A small sound classifier, trained from scratch: held-out accuracy 100%.
Rows from expert 0 of block 3, named by matrix and row number. Rows with one number belong to one neuron. Each number is 128 + 32 x the weight over its row's rms, rounded and kept within 0 to 255. All counts start at 0. Numbers have three digits each. After the name is the row's rms in percent of the matrix's.
# up: expert up (model.blocks.3.mlp.up, 4x256x256), inputs 86-171
# down: expert down (model.blocks.3.mlp.down, 4x256x256, transposed), outputs 86-171
up.141 101:124153175149128141143108085102126153097102114189132073143136113104183088116130144086138139121110159118127103128152141148096090091098104057152192083176110108144106143171123134141109126135117140084128098098149153088144153132159170146111153156159164185129129098
down.141 091:139154105061150159134106132146146105139123119094137151134132133167124131104133091169149105161152104137083158114130091156189164116131213153155112147096086160113125109065106095086129115195129140089167181148097135127135127166136091161056114141113144136145080131
up.142 093:128144136100115168172138106127097121127139116097058156177117145093145155067119170110128109131156161105154120113140103130117116146114167187099137119119162086157099084163093164071154088103154143159113114102152130088163135072182120096125121042122195168139116138
down.142 088:103128125076087127103112150144081167057149100132132100148160065108084146147121147141093115138167125171160110147133165161096097174163081094109112154099129149159176115141110125120128094152168133085126107139162175166159083019173125142169173141096138180138101125
up.143 113:200078104144125164137126164144101140150151119128126141200115200148151094094160157145120165124078120139129132122069069162134109100084154106146165126115150131150113145119111158093160114154120149127039156102154146134175115187119147111162107112084145137112110133
down.143 124:145122145123143112168121126143142170127140136152113133066142061107097148089148121143116145165110102161124154172200076128134111138146094095145132120144135092138137133159099167139158099121111133197184126126154135133094084121130136042149125173137108149085134151
up.144 106:112128166078064087135097100140174240134118054112054088165132141154133186161156091201148056128149157101145166142097155124161101112134222103112085122074154140091189105171169138103112081135174077149087107093120121128169135178131106108098091121162158151132158120
down.144 112:130198140135104110102175101121118126096133085119142169127038151118130129071110176131146138140105131125180129131133144122156110173083128126174221089083145121151078130193134111124163159087117103088151092120102140152203073158063181114094123126122127139084127125
up.145 099:146095086158113179140145146159173162146150179128069108134136125134151137111047113095137166078118151110157135161166165096136124074109147179121137153176132074095117098054155096177117160124138103065131133164060176093126094108110175156094095159149129137191143122
down.145 099:126136121133161084159107107159106144150081166091124092182119101125123134121126121126116172110140036134173154139114072127113112117121133153115054137087136163157141104173143147060074090082119126202163136128156087150112089127130127163106107071179091164151152109
up.146 094:058077108112139106102131111066094162137146108113113087073137084127089156115129070156107129109137089113145164167109109194134102135133181103121088166164099166181204138126137099043137138073152155102194115153118085116113113111153117171165124117101168135093160113
down.146 090:113142143132104089127117078193135169184176128094103141205139147067149159118105128149109126088092118128145113160162141087156126178120097101101137141110104105100082135146179176154168120150112149136052144159218118116146170188118161115122110195154123164104126129
up.147 093:107107107086125119087120180149093104072168150144118102089146101088090120141100112187118140140082121128118078102088136088109131112093068104145151154124075111096158136154044106156119123167150150096100117145089138137127182085133132190171117086142105164152138147
down.147 099:177125107152099147175114104149148130165226081071116151130146100109151151172055158110116074146080152118059134133141146133093097153143119137113116129107129105148095095185142163095082071191092127117160096109171114124124103089153083166148139054100131147107106138
up.148 094:121095111122137055129122128085126097136140106065201121156114133128101142126126126091121094178133143121182091143081108136081113144187119149108144149143094133167067083123115053103124119097118136178124100145128130149107101150125076121141182164134169150159110134
down.148 088:120214117072192152153181099175067190097120136139186115144196190069173104100180149130093170075088153113168119124118152113147129107166177148133166194138131170164128141115189124109112187185175143118153100110115106199163230174139169156131087144167148142119118130
up.149 105:144097134115133103140158126151074123145083161152159206088162164104160050141078222112119146157105059155137119092210108087123122124135101164120106147114157119139044139114129067122108096141160068146163086170097085132080151109129091095107129101164139101171147129
down.149 122:118192108114111047113210114163123181127107152142133131130096119129131205140176141090130104178083098161117104090118145149103087108186092048135180150165122135113169126107196127082170137157115084056148119123113106165103114127170117131135124102094142117093174116
up.150 103:130166159126115137140133193129193173146129190183076124107086103067126024150085053112152071129115142069097144119100073174132147062070134160109118131087136151223170154129144085131105077104129149138149080118150124149068156133094130154126127093149128068155060064
down.150 101:176085140113171129133129086080124121134121106114119129109159082107157133119201149116145134143111127181128098182115190082145153103152140100148089095163129095089133133135138144157142158104104080151150059107088082093164089135163087131111132119138157159090141092
up.151 108:137096137121179092172115126150158161111124120092163100105104139100168182094117107115125111144068068124152130142135129168153079171109112131119059108106135165148126116148125168189098154162183128175129132129178116119180142099107088145137088098082132120122167129
down.151 101:152119064153163154128111217164082133098139164226139141189174138180158099170171122107124148122116132077138123119096162099121172082100143150116149136083075163147139106067153051082119113136120147115119087100131132125139137126165189134132145136137138143221162105
up.152 106:097255161131149152127085141116139113103114125164120123104142111126186158145077102178105115121175126104111078123085170136121133150099134132106121137180108068156103094140175110081135124186139147149107146154091123153103146156118157080152177122156109116146145084
down.152 104:070071162169106134114150134088095108120055144096118072075168113111102130118131119118127137136146137170089157104119131161062094135133179124141170125122158152098183153090086172167057091127104155114130110119155109102138135143147117124115082128144160191088086147
up.153 091:088164109069123114078090107129162083142150128103137146146090167148114150113169129144123103116103176106109161077150137142151131146165125212164130151116183156103090120115152151142135085104108135158169146155104096134134091120138174128133163132104163146143118125
down.153 084:123146166180175103162123124131131161125076202157121146100126110140087114121082097149136083181062100121098145145122100143101118130086115022092081083120133137137157157120130113062105117187075070156148143145142137122141154156157119120135084184125144130115139066
up.154 088:093141110082124137105140137081166131076093144153143102129115149150120104176114128183176110157155059125121114071112168117111145153148148111160095131139155150129094121141129155125096143118133133133090082108149131164235093099160141144170085102096078123136137141
down.154 091:093083151179166076155107091134128121182110089132117139164096116129124138126127122176159136098166172126118126104097104125096088119126133155090181171103188142162150105123148149080095174102147168038184150109084178101077160141147131114097170148112079082136102110
up.155 105:096075206067115126181088142153123077168124170143124146195105102115117097085116090062123093101111113146131138168200157095157122065125152147129118118117075123130166129143110099168167154120162123128090154128117134136150130183100104171133097145127119131106100123
down.155 107:136126132084098118087109175160142163112115110144143111065100202158140132103073140136123145199173124184159136136095120132140172128112117141084121138107099194127079122103146212139130080134176166169122123164067091139137147159109139081119123109079085144186192178
up.156 102:131103156134131076201097077108105161073145126123128148134110153136158047150077066205116166091132141155138095047200110104173172104142125147138121080147123126100169091111098129118148178145065106141067162133135085117151126185090145144060156145120140109107130161
down.156 096:189139048134160228126121130151140126169145131160122114181099159131135147109144141117130130148093123149104108066138147111090150110073138067093179142132109114188045127121113149141138067126182117133168195067095109121105136132170127128127143137114146145153174083
up.157 105:127074131117145105144137081132057187114161167094159142180139204067145079136102077181099205109133112115132113106151102093168111133137165131125161172172104129122159125131115145096170132108148108102197142107115101134125170174108160132171120084156080116118145104
down.157 110:131085160156100096154121151111186129098153094141115088071151129139100095114127149153121151120093156157106113135116173110113116094113158181119121118053134090191174126109152172153053177157110135121067140107149092145106073137135088097133116138106099172142134209
up.158 104:157159120074089146157133092091078180134177081179058130157154150121113140126070088152113127155142123124101151159144112114149083123146098109062103108139129125077146121095136083095110108113137105065185166123129135128149167148141152145136178133128120115171091101
down.158 096:141105093111117052107105154110139107080125131107135087182141125089089083095085140156092167155082153130202143116154085091162166186166130161162127133159141123119084070097139155135125156135152090135138101081161155132184127124128126132101134112087135102115149136
up.159 099:129122043104146134122150081106148166102118078096214060116130166205148139085106096131123141116147097183145158163101144139089124164137130028103124140124109099154145117092110134124139137096133129067174122096148078191112086178132120137107117155109201123111127149
down.159 100:185149154111134119092124126126107141115099151129154134117112165122143179111169107135134114054069122129119173139140106169104153110129090070134114090151103095153156139096089068180156157174079117103100109110174162137091124157127118149146078114168109134152085103
up.160 101:150140156192041118136117108092129098138135103142151086089146139131140172117152100099129115100152126126132094223167101170090152120116116144168129177117105131100132149117119166195085139119186125096141098162149191108213204108125133144105119141111140124171076131
down.160 108:153165099129151157065097109101110127076187148092184159102119130085105119137115142099149139095116113102137187096119150097192150019111149144085135107188126120181177153109149120147166153074148079158109147084117153115104145115077145142096170117104131108137129132
up.161 105:091149136098124082132159116163082105077117130131122157196103059146126185099085110165114095090120139080137162158100117153148144104134185140139179098210123100124075123102145111111119153153106110109201120088113157109116069126150102106096137110151115113131128055
down.161 105:170153140087093112106133159094146154187127160171101083130154213132112114152131135107137093160165221094119172098125158146098176089131057191090101144111099192061154125138119101117180116088154110130114146132121149170155186130097114142110143112063108142045120141
up.162 104:139119117087118164074122098066083121075108105149140100161146145087135160122157117167151150156151101111136074066072037143136161082132145102182179104108111096094106121127158120100133149102126139145079102051133151145119191094160168108073141076145074112140112107
down.162 106:105098144142110039144181130119124166128109131087174092198113132156124142181165101110151113145145148078135103168129207080154080099134131141099103109119102150201157100154109121076128142207143128148167163168083141111072074136075123141112173150101161121052089065
up.163 105:100087136093119128145100180176104119082126190116153085116104165138075166126093128117147137163112163098114132102166154114140115142133168117118121139093144109164183126126083120143224118119132134114135119119121135091075134144106151123117104190190076130134203083
down.163 103:176112154099138143164079158078164116120107109134077175093098159098158130147153142133107130112162155060167134108088164104148130110132160162136159111093134136165084041151115114104098101159109135146111160134077125164080115121114174101134171097117136118140176155
up.164 097:130203086133099186104195127194105129188085118125129115117136155154132143110144081136143164044140093135084100101154103083106130146087120051135156145145141114175162156140146160155088164107155124173184133138116079123097156151093144105086130143109169087158179159
down.164 107:126093063154123139105087129105128108085153100152120086133119178149088097138068086108130102141135123159109168092050177177110095138115111122113096107113128102146086140102100117084138111157098127086098161087066121159181111112143105120138140094161122146105175112
up.165 097:061182130113134165117172116081106147124127134143095162131192172103099071092172116127168103116074131098110173081135150129054147105138145183105059133075158174135109160177133136080114117154110098129089113125098157109089103155136133156117088158124139148101089123
down.165 085:124097202122096138138103164176124176143153117195112140118081112135170124143122147080099176195111133158105103178124145087168138133140137107205157123114175160120137162131091148181148156112088128084135148122158187105182111124135128100125159152094113116094104176
up.166 103:128133125070096141072120109128150187091163156158139037210104152135099127135198084123143140178147087170111044139184105157149153125121184095115123098135099155151144114102179135228115123076154105073090110140105111104136140127101117131159101105098157091109114151
down.166 100:164078178202124106152144108177120048150116084126136138166222164143166205152165164109131109115132140086112177147118204088115128133172159132142158156140125131040134113155151109042107134146103133121152124100123172133108092142093148189121114089155104144104143157
up.167 109:107138128109075112123158076124132089134158140104144086255184058130093107158102119085142171113141089125118158138120142130175168086120096146161165165156108097140146151187214101126163153147109122110163123145103182124096165115105204171121100115121096140143125171
down.167 100:160180083072140120179096177111150075130159103165086154053115123208165116118151176115114127141116210086127114149157111179130164080118106127102117069152094099091083089065068149164155118112157095122091141100131130134121073146158110123137168134167162125191175131
up.168 109:138093168114103057109139096172156120126144117116163136044109174218130137078124130142141151160150133118099116089118157100091103128131141125104135137106101128099109157096154160147137142153193102176159111159172130092143137137103187146187138125137111118100142152
down.168 114:116197153177172141167109156126143105201121203141118132199118142165128173108094133134148117112132157112158151095166146108055168139190098123105083124097154186108143151096133058128147098128159129160116115132117154151090199128148165137098161116071112102164165127
up.169 107:181072152152159084143141075077135183171121091139150118072154094138116124109128147124144136125116134121165099160094128149096162128196149081162135100150136121077121074144093127151089097077159147101122112136108154074063149084112111121111123185048118160117153146
down.169 114:087109084075114138141088116145173126068149136166121182188105070164129089146101178135114099136130111153154143154209135131096086159158177160160062117181206150082152152115160091095145151145108106105101153158114173157133155150147099140120133083135162081175146096
up.170 096:130093106134112124195124112205067176156128155130120150040175160152163159146154141151098120153127133143075144127102109139161142101076112136171157198155118103157149148125170154114138110137135125100100044155149164094127117137144114130206052152208132124132132141
down.170 101:115158129122057153162162119115114136091109128128123118082081130132135077150113132115129136114122060117083120123166107170157092169129103151112119120093159152103100118107112158099152155207126160102165127110115111122167155079094147148128155107154116149140126109
up.171 108:211123132111118163096128180119156099125132117120083093133120161117137177117107132145179145154181158111104058069159129041158094143122115121101063130156124109117135098159108099100152163112128140087168123079104098125155156095142165141128115139155129108091127140
down.171 103:175077086100165117101142091154122107151142137134125130114112060194135091091141101166110140110150088112105119133118218121099123137106153078079135104151129100137181168226170095148032068114170104117116163140133143123100163105073130164105107169094128081158170140
up.172 102:102137202069122113162145085117132137121083101140099099142129114131183136148144175064103127165168131107140081089124100128070150049124069164167099174138156188110075143129124048138116131076104136094050126092173094097151148097155159136158082094113118115060135144
down.172 098:131096082159119122140178160122168105096168157135129154101141133159109172143139151224129147136118151117087145149185113123158127160157254103096137128096111154148150111125137201096096134165195131134139106126105139093087121158091159140132165140087169155176126172
up.173 102:121148126099190190130083099111134165111166103122098110211133124181169149176115129150122124141122168083096090079190130142075113101141125098131125152148137186074082149083207160103134128090148116130094149134101194176147119185145216096165100180132117139134142146
down.173 113:117108147161051126133103123112136114145087120109119193192153076150153173141189129140126167126092036137110122108161116085145057117148163117127050126117107148119112149127153165123130128102174099126161055126149134170126154129105107143124170095062132138061128140
up.174 095:077139132130126134130087142154147176117127132160130092105075084151074177113146123123093113134106163147154151103092113050101076151096185142147109094086105105108117184136174183157085112135190111123119074139045119151191159157093082134056118079143137132113142109
down.174 089:143125151134115106120125133088140119149099166138091126088120100154207120146092154103130139180152204130166147089086167154133148153145177126147138153152136096116136061161035078133130132095161108113107147077126150123107084122122146142172121111181096169135124176
up.175 106:109131132109160139114139081088142162133138130145161124143142148167132140157105107108134178109126134126123127110166134179173147121186154083069093145092152133153112137113159127137128132103152132161140111170148154108100111157165117101167108165065097095085108119
down.175 107:219127146184151156047119175179147090102057166138130103139145095117101162120158155074193103154113124192120059146162138111124065101182107147169165088088134091127124130126133132080121151096071130115134096157097114103124141123145097132130102164154182052145079117
up.176 110:109076156086107162127170128136123093140150138144151108123113125064101114123160136099156115132122092103153123131121115143128176128147128174159164139130170143123107167111147125117110114065111126103092140144144123131109140170106124163100116107112073102158144148
down.176 109:142140133164181081103158090114105120141105093124151169117145145128154202132162114143111088153074125131077128203151114079135093124160130132126105129139092082111195106153085158084174153164153176131155103106095158110189116195139089116110137134116170137038128125
up.177 096:139132136105116102110148075179195145136129126110114100156139106122119124129114125138135095126190200120120078064099139149082122170080105087120164087147123118185167101124139101121106125132120132133077101126102120094109088090091187135097120160178081099136116160
down.177 090:122123075151104150147100127123141082140098182143168123165152139167132117155128119132192140154096120096096144130177075086123114167143158115115108163102082196149133153098135144113161139171154126145144137111170131142134126083153116151188143119065167110115054188
up.178 091:097154079118043106124096091160103162141162141096167109090110116115144134132128107152111108093162117120114101115106066145133090104181107141119123112126135149158128169196137161101097114116156058152192119113093085185150112147137183149103164121133125116130179156
down.178 094:105143140105148127157151144107131048110118164123149094024154122125132092120126158140131153160145108149145206103149120180134167152097082068138108163139134152126134120118150110134147142184108190148139113146107132095119066126125107080148135094112138102152167108
up.179 098:098150153133093118093158107117215028135129122122100104113162148147071133128128149109099108170091148091131112083109116189143141071101105150132130174106135147145170122152100124176164132158131127129120162188124119102142173134145108130155142111156143125088154207
down.179 102:169121090149151111135165167137121164090115142174106111173137136170212093149154126096123102176107101101080105128089142203138115036145132071113183144146070144066124138119122151113129116125164134149132148164128092158073138175137166124152160110122112141115074102
up.180 103:123129142147130154123170172111109125148146070148222123197122130137096163117202172147126189125124130127171118150131090162134157112167160149098147094079153113122095136178144166156137135126145109081097108117072196129085133180107084132102133089093056147135098160
down.180 107:108119075216118184103140096126158084146132165099119163087121119131140066116142143129141101162109148110093121126149173101171140112064110114168138157113122081174154174085032162128124201151165171122094120145173051152197096087162109075120099121151077136173158133
up.181 102:091154192173180118050087133116157140122155129136145176110142130106161078120036090123200165128124069120134138095073130120099138141152101102176141107113126065138127139101104099125122064183121137149148110075097134158159080148111135095175188109073138111112089139
down.181 096:119148135210190171086108151147116113142044134089140106109091151145061138115152127106151071159132157162123137078153136154083082103130147181109100142130098105139154160130111139097101140121115164082220131141103144124147168102220127117130098110198080125115131085
up.182 101:120150134160108144136172157141134155192130163148142065084102144079108121141099124115085155127163150192068163141147147104097131132104114082048120181163126190185139140114113149113121149102155168187173159171077153073090127108169085080131146113046088138166128173
down.182 117:151098084090157105102101148154146115133121107115171106102100151084094158157109142130113165103106125110111152155194093160173074149109041088110199186108127136119148100077075175135134112142113156070136133138110159137107095133123120220125083159118149067136082118
up.183 098:124188124129077073103118138137103196126132109121149160133147170122135145108094129139130212126120180098124145127079129140166123077065124128119222133157087107128103124128145162167120101166110162084127110130147169132152158085104149144122165139127096111168142126
down.183 103:132168082123156177133132121120120131176127168147102130166109078215154082139100129182160117137117096157110114160138078102128127087159166104144185114149167174125099081136203093130140148111154101146116156084087131144117138122100139151088136168162170133086084148
up.184 088:108125163169120101145118176153104146151138139128147104136142131142125103139128134115142144118173111149156123162142100144140124135101164071167154162120137121088050175091161187086138125124110096124127101116133134103188056152147095144092174131127094175126155174
down.184 093:146095139078141160166120145100181143191135121155167175099118069153116124082187118189096096193143196099152165135124155151152114172141128136137145131139201102139185114084098125107017069058121153125142195092153089142108136113079132114091103154150117163136090113
up.185 098:110097151105172110155096118178157134118111074141167121139169087141155094158113182109079088113067118114116136100096119135155106189135148099128154154081115125135124137134107080127178088133145170117057133123079080128138091115116141128078155089159202151173107086
down.185 099:093083132168109119085134085115123158055157186135187109100102119063140149128170117118132112067145150143134155142185169113119080098126102097095127144183124152118112143152116131123100125122157102121179094105118210090157137134129130074167096088121142109161140095
up.186 104:114170144058162149104130075158142071124069144104124103140130104143115106161146109189158124141104107192115120048106081120076141066115162096146112074072136122105122135117164165087111200115183133133134101134113118109178156121132117153171113177108152129165075068
down.186 100:181101077175066129118122109117140149165110161141103178110102107149146154136100121095140152145176167047054167112068094104133117115185125139113135107129140097143091121078063083152129072126132107138094158136119134173087130166083195148124142140106126107078145105
up.187 098:109181132175158140104114103118135158125206127094167156117129104105072146127104111166154113152129146191113134121131111199067156149089093143076136131147215155187140132106118204153096135157122168150149158132140154117124151121132103157170121159128134116147134206
down.187 101:139087107133124132167081152152164158142119156125174129161119149132137128177121174121112159089107104171183075171109153108118120133142097095149167149130100132092149150162125118076121197061142128114085147116075138173109153131090117075125116083151127112111119110
up.188 096:176152121109132181107096161129086192138121099140161144147108077106125157157117136116146122099126142064156171079109154068147162127107127126087096162182152105086051067127123157057135135162110152161117119124135123130134147087151132061141131139057130105122150120
down.188 092:104126113134099108100144109111103150134121171161129060157130148132087101157112092118136131137145152154119135118163072166149155156136147111093161128147171097104168150162134135132155118049148101175125083078085161119084148200158151119120117099093169170117094108
up.189 092:210092147108194102142098094146147179146131140180124122068112129187068135156126165143095199106175089151122140163169164116111146083149124133132179136131103131132189136111187121140125164106111102125164063147145205087103117077094146119126118137129081142120202137
down.189 099:130121143133122167132084090151144084193118139107135116121111116082131104094100185135167109169185110109147113157080118146093109181101038126076131101192130118162069164192087134149119138145106145111123141089135078141176098124065127119126097157093111097078137151
up.190 080:145122125108125153103108154040158061144101117106185125125106163078142188168133104169156106135148137193104107110133129202141092115124106138117123087102070123110122138183117090162113173156055092154141114160100116159050099169150104102151126144183158110155090130
down.190 082:156148149167190066125108101153100165113116138088111095172116117085168085192076085139130149120073072151135137190154098088149178118156145122155104104110139117089133099127157140130140140125146158146176060199105146099209137132129183183112176132089112122134147117
up.191 104:090147114153126109127171181157146131127125161126114064144154162166108139160035193119127147036132132152139114122085146106114113160096119114113146096152126143093128092089176109100139078165092185160155124140141101151152120098096155152114130156153134123116134097
down.191 097:123115142209101165078159158205102126112123166115175118118074162160061152083148146109125181126146114157121134057104168131165100145110099186113148105111107124149104122084093109111136126117101142114124097105081099084123139138174076047144138165086158157167145182
up.192 097:149147079160110097138106174095157069121100131158156090140189196169116128168106108161173108130144093137148165169197063078107133090132151029124126155154134052112108139113130119167174159126082093130193100106137101162085084161151142109163089164107164096111147116
down.192 096:083150101129188167108139180125100144117167093085147145170140140118091079103143147150113136198130129064088118104092121140120125045135084171120129166069132152197083131068139128110150132167138148154115132160125122113133225077161093119137174150127141123202131175
up.193 095:112153171136091108160097024115137107086064113107145156142150135122184133094166105088054104102070162150132150133114144157129107148116156166079071129141143110146093123110113178179081177071156103110138139144156122126121079187188090079132126113120097123097114191
down.193 093:130124078177128134126112171184122218150112153137093099120124121114101079112128128135112138143085091153136103101164089083066195121103169126157118047070122106098129133118100129100123147171111157117095115121130114207121131068090143183213084073126169177149160118
up.194 102:112109072130207124086082112151128107139100056158116125102158086149154135127134130094110149067129137137146140093117110155160170099138095172126114121149134093088097133208140171136060092073201128116114132134033133099187161182143168073144086132117139102178095076
down.194 099:202161154111158074176142091112070118113181164122186070133131140113098160147103098125165145175136151205120170148174173148151117121086174130142167131082136153069104088121138120086129141178061161168168136086170101145139037086122153083161176151164156148158185157
up.195 106:190129143120151106122133160151137121099133147207095113178148129157183148149079125147154135128177134070188078161144095077081186114104160153056097118128082064144147096149184116173110125100095099082157139101190075102152141136126134143111153106153139110130135126
down.195 115:134054133128110094142140069101146153155114077065177139090129178078082088176202091158086128146166105116123142106129149144119073121168118178092109164146134111169131087098130094090111146144153114129103126154130176095098140105144109141127106171110144181100191089
up.196 101:148120109139143126144148114179117165111133154062093147010129169124181115134147132165074121170149110097157144157120140146101133135167124110075193090187190116094123151150138120130135113116114094108102085091112111079083153070115127085166124102119168140076179104
down.196 107:183198137114058152095108165149109097151083148159123091092132129176163114079099112143164107120150165144081175117168199194089097108098136115140085209116053159162128117137176181097130098110108176192140153126140103152134137146124190155105136117065071139155129151
up.197 105:214084077094157132152158129130121133091149074168110062147093130097106090123133090147113108145174136118120090101153137134067116163119105158108074205150167115067178172236121119094128085114153077132090072156148154102136097145073157141078138143111136082104112156
down.197 098:063172080137140178168143059123163111199145161105164136129127102150159155109162145164126127124127099134071090180093136136153136137133120071095175137141107127113145131151144136084115112161206160089181067116107201160173160181123155177071139108102163114103105145
up.198 092:148066124124080102100016123126088174093163122102155142160209186086121154128138176121125155126131090181124217148095054172136144169161214085168126124138128136125107121132088169089120176094129107093099147078098131096114066093114134167121147111132096173129139118
down.198 094:110119145145131133110197160102101097170130119125130129090123170190072117130182065153195093163062118056093159135191166075140148083178073126168135140093108110134128079150180105123209095113100105135158107100152140156114100130130123108170134092106160102133080141
up.199 104:158120135155115122104180158138144142151120084178181157100098104055139120151103127138122132108123074113095110165157107161142187134104074122097100153134135114104107149125158106133151097201153176137049108153116154153100154109143094127106171127125104121101128088
down.199 114:123119074112113122143111122075107121147167142114113088182150149205025142141140130146108175129176115201146165075158125105172115141135110170190161114115108138128110130105095094151114182116075105099203171102117117145104127194145102103132121163117168136130121143
up.200 113:130145064110174106121111107151078123157143064136127133131166150129151133108106152118105126125103109065150161083018074126131159093122097122166146135147089124149068124148173091117133143098121155031097151152124151170145132146141135134127108137143112139176085121
down.200 119:123108099122118110121122135134133063130180131111180170094075068161177100129182164127147149108155107103167113154140099147144163081071132131093082143057132163128079110130125108120089164151155144100158147141150157123183079147164164139133159139146121095143116176
up.201 103:167148087156106101154173113122133118155050079168133208102150136142110087104115139135131108102134074124136136130173110093142167088123068145102119166158152118059086121168199096115148109115153109172161076127157136095105130095144183092159148149144177122167130122
down.201 106:152182120167145082153185153211086117093098146163104147120142120107108141108110176128151154163147090140159159165142129160109120118173096138131121108179159159141138107077177124096172103191135131080154130121122099121120156140133105134131157118154133141129155091
up.202 100:153065131162168156092116119060134103090113122108115115105148104086096132156134168108087093108138159079179144158148137138138183083103160137107119145132072126154154127111116124138133093146133139127156115127083078172124205114111147126176138143155143132186146124
down.202 102:194156109084121179150168146113165121093129115048101114156109088051159144156102092123144139140105180145092061181132130073156116162182098066098128134160105135171116149144149135149164124130141118185112151162179098185135078086108169168117152127082104131074132191
up.203 097:155089076079161063087175101190165113109157129135168165105064153042143098046169125108131175135103125123097159138166158205119126101126107161122147123135178047185153119157140180111125128194157127121106146119135091147120130168141087136173119116136171141119114117
down.203 097:094144128174145168136113109121147171124075115132119105125144082158126119138083120151159063118106096148115126181170141153114113137075082143116095089143146133149117177164107091143103157087103153164165148125122115151106092121111155161095134077142071139167125122
up.204 103:160097181113111180151127161068163157148144168100064111223147143083099149126123125161181095140128165129129165090196148105123141108138166144144171133181193145091139115128113088172124083186150213030143121143107174136168166156144134151116109102186146129161054164
down.204 112:150149067143139096159134143181134083110168076134141109080146113146120117140065192128116163161104115145100092177154146125112108112092061097132095096186149074108130152067120112157110172141114115123196130147134170086095167140218115135139140161178101145175133137
up.205 101:152139184129151169148114152144134190085107109095144104138140129163121147133137151154100174163136148126108098145090141094113122174150150120166077135174115150082120126113094143109096102170123074137127148174187144117099220124179094128118063154149173161102126111
down.205 102:101096057128118110109105094133145075119133079121150132114144128121098129137134099155161161042189089140105132112131091149124117140118171122115195105115138115141140145070106160174127140129129122096108129093079121098164159204095106181145205146090091123141173158
up.206 096:146137139102186080142157123091148123151115117139123111157136154141155140149106111113085164070132053125136099115103114169083099153108037143104141130169107157088131112097105092069174102141070143139089110109173122086126161098172129115127116141117144150140152140
down.206 098:141123129088131181098092095071110150100100181135181192079170087119211133119110110104152094120100177090159114161128126114130124105135189140124136121099117174116075139063121116161122162052185139133120163116121194137150161128099131121118176139118143113129134148
up.207 100:133163145100199119102108135129122147110154171172144145162079121057170169157090132143104168103083166125162125136075144148162093144117164104175106122144181127139157091140151156151148117119167181118115118162117160169130199171062105129164112146096130135166149140
down.207 101:139090131102141058150150105109121110175144115080130109054099158176142111147160078106149118124149142134150099156121097107113119126080127187086155140121111156139084110129060164082123118143112126172197193182098073096127103130124148127085096162119159113109159166
up.208 089:153146076170123144119079141197163118049128121137143121137177112117168138118180121128157027113122133162146149098134099142124167106122114133104134157177081129117079097106088116148148144135120094186137104120147082142093091083127108178065133104194112103141106078
down.208 087:137105131075094185152158099088070136213168134146120121090162116085058080069038104112088175114156147079116138168116160119119102190132154179145114169136137185103161135093101129182090154158137118094116125104046143094094163137134166102174111160068145119160118128
up.209 105:156088106086117083097140132157162144127105210146155150119136054120108144161084126120121161083111116112115129139195123128132120196116151073124153105199163113093171107136150154164112134123080082137099128153135123061161049179121102134149154153099106085061151113
down.209 103:122141128125137129144154127177129114112193085134208108145076126197109159156133122136152112122126165165173132078169063138112134138095134120098119085125129167085047179185127099121122068129114197115203128123137193179122169131103156147134153102065073131147142121
up.210 101:128144118102172113033098173120123093086149092078123121146126158067094109079147118138122116147096161182119177170136131120126172185142154112111095092123075217141115164109118125172138077119086105140111119143154142139156103093093114139120137130120155113172095136
down.210 097:085147166146108148134095102145108171131103170062104108145099107126134096164153161122133106127157160137159090134119118145169143145156115179096076118146170092063135151125196115139127111126129124141189159135149158119131179120137144118094183154234171111103126113
up.211 093:115221080127127115142098134148118088105185106081150103111134133182163115118174111174175233148144171157150090118148069160154118121147132141161108141102190119135088129114103124132137095102139131088118110181120114158169092130122163135148122133089076148124148102
down.211 095:126090168124177082117120144112132151104185130171136111165057096103195110184130106128147136223118113143122138107093175164119128088170155086099168109111190193122114086095145096141169118099163122166115134087138118094132123119132128138110149172115116146150082162
up.212 097:158222162093114081094131095129108192157191100068116189188128130099144149158095124150147111147102113137132157078107108191159126157120100156122142147182148123113118138123092128088144160068106076140156148111146120173157146105118154162122156153166153111175114209
down.212 100:128128111082154147124127173082117136107148138217121116077149154162175120109103130139159157096116170107197177142142130131239117152167144119160111136125112133129122092120138140116120152117143122095146158150205115111129152105165146149164162133104200094171123113
up.213 094:102145173111158109089137124092116167065089106094115136087154096110098083143094132103127085165140113134105120129121114107163097101108108175153168052086149160134076163167176164121154110112157179095090115110107174123155104147059130135140106132145127086097105076
down.213 093:134182082169108131116128066174125164161184112083129120165127170137179158162131124173126129071163140172109089139134072132137108130052139110161125085151125119136144083049084109170114107166134132084105138143097125085139122184147142144114148137088129072155087177
up.214 100:155168128091155104123121148160196127129140142083112111139091158151197170144124124167161097181096140090163125113085150152119097143120101095040128112144150163079077145115131122147142113146087085143139079121136136090152175176124119138091097140173103116090183150
down.214 094:154129139159107103120115126115146094141070139172064144123091163158152123043200115089142125178157115168153124121104110130058141119118104142065146106117130146150154081127161117124093082111195186151113134152152133184165098101082132142142163160095090094130101075
up.215 105:140063070116116136105150073105071163151138127087174157140130155172179163089151142067096151184137177093119125108087092147147172121156100138110134086148065113163110126120173121125170085086084218132137123144110117117036061153159143076085120130122130083135102132
down.215 097:147133186190234160095158159122183049175153158117191139161099110106077138117126158078172132133188092104100084154140148073084133099090131143107137124150162133085170097146083039148165161123119109117101121112052144149139142134125121196129139176152124132090169094
up.216 101:133097077136113154068126180198144143189091129194175177227135174096142139173148108109077135168170107142111105143133090091107148106131131132141151147157092116137129136111113094068131159092129137134105173104103172138103123122077124140107160143149116095111147102
down.216 100:115236064127131130167120132138188107207141124096137117146119067202098126141109139176134140160066126109141149098103120147120127082137113100135132133155153179109170090150129125200154089151117145121113123106050104107137099128176168119099156105097119094166106163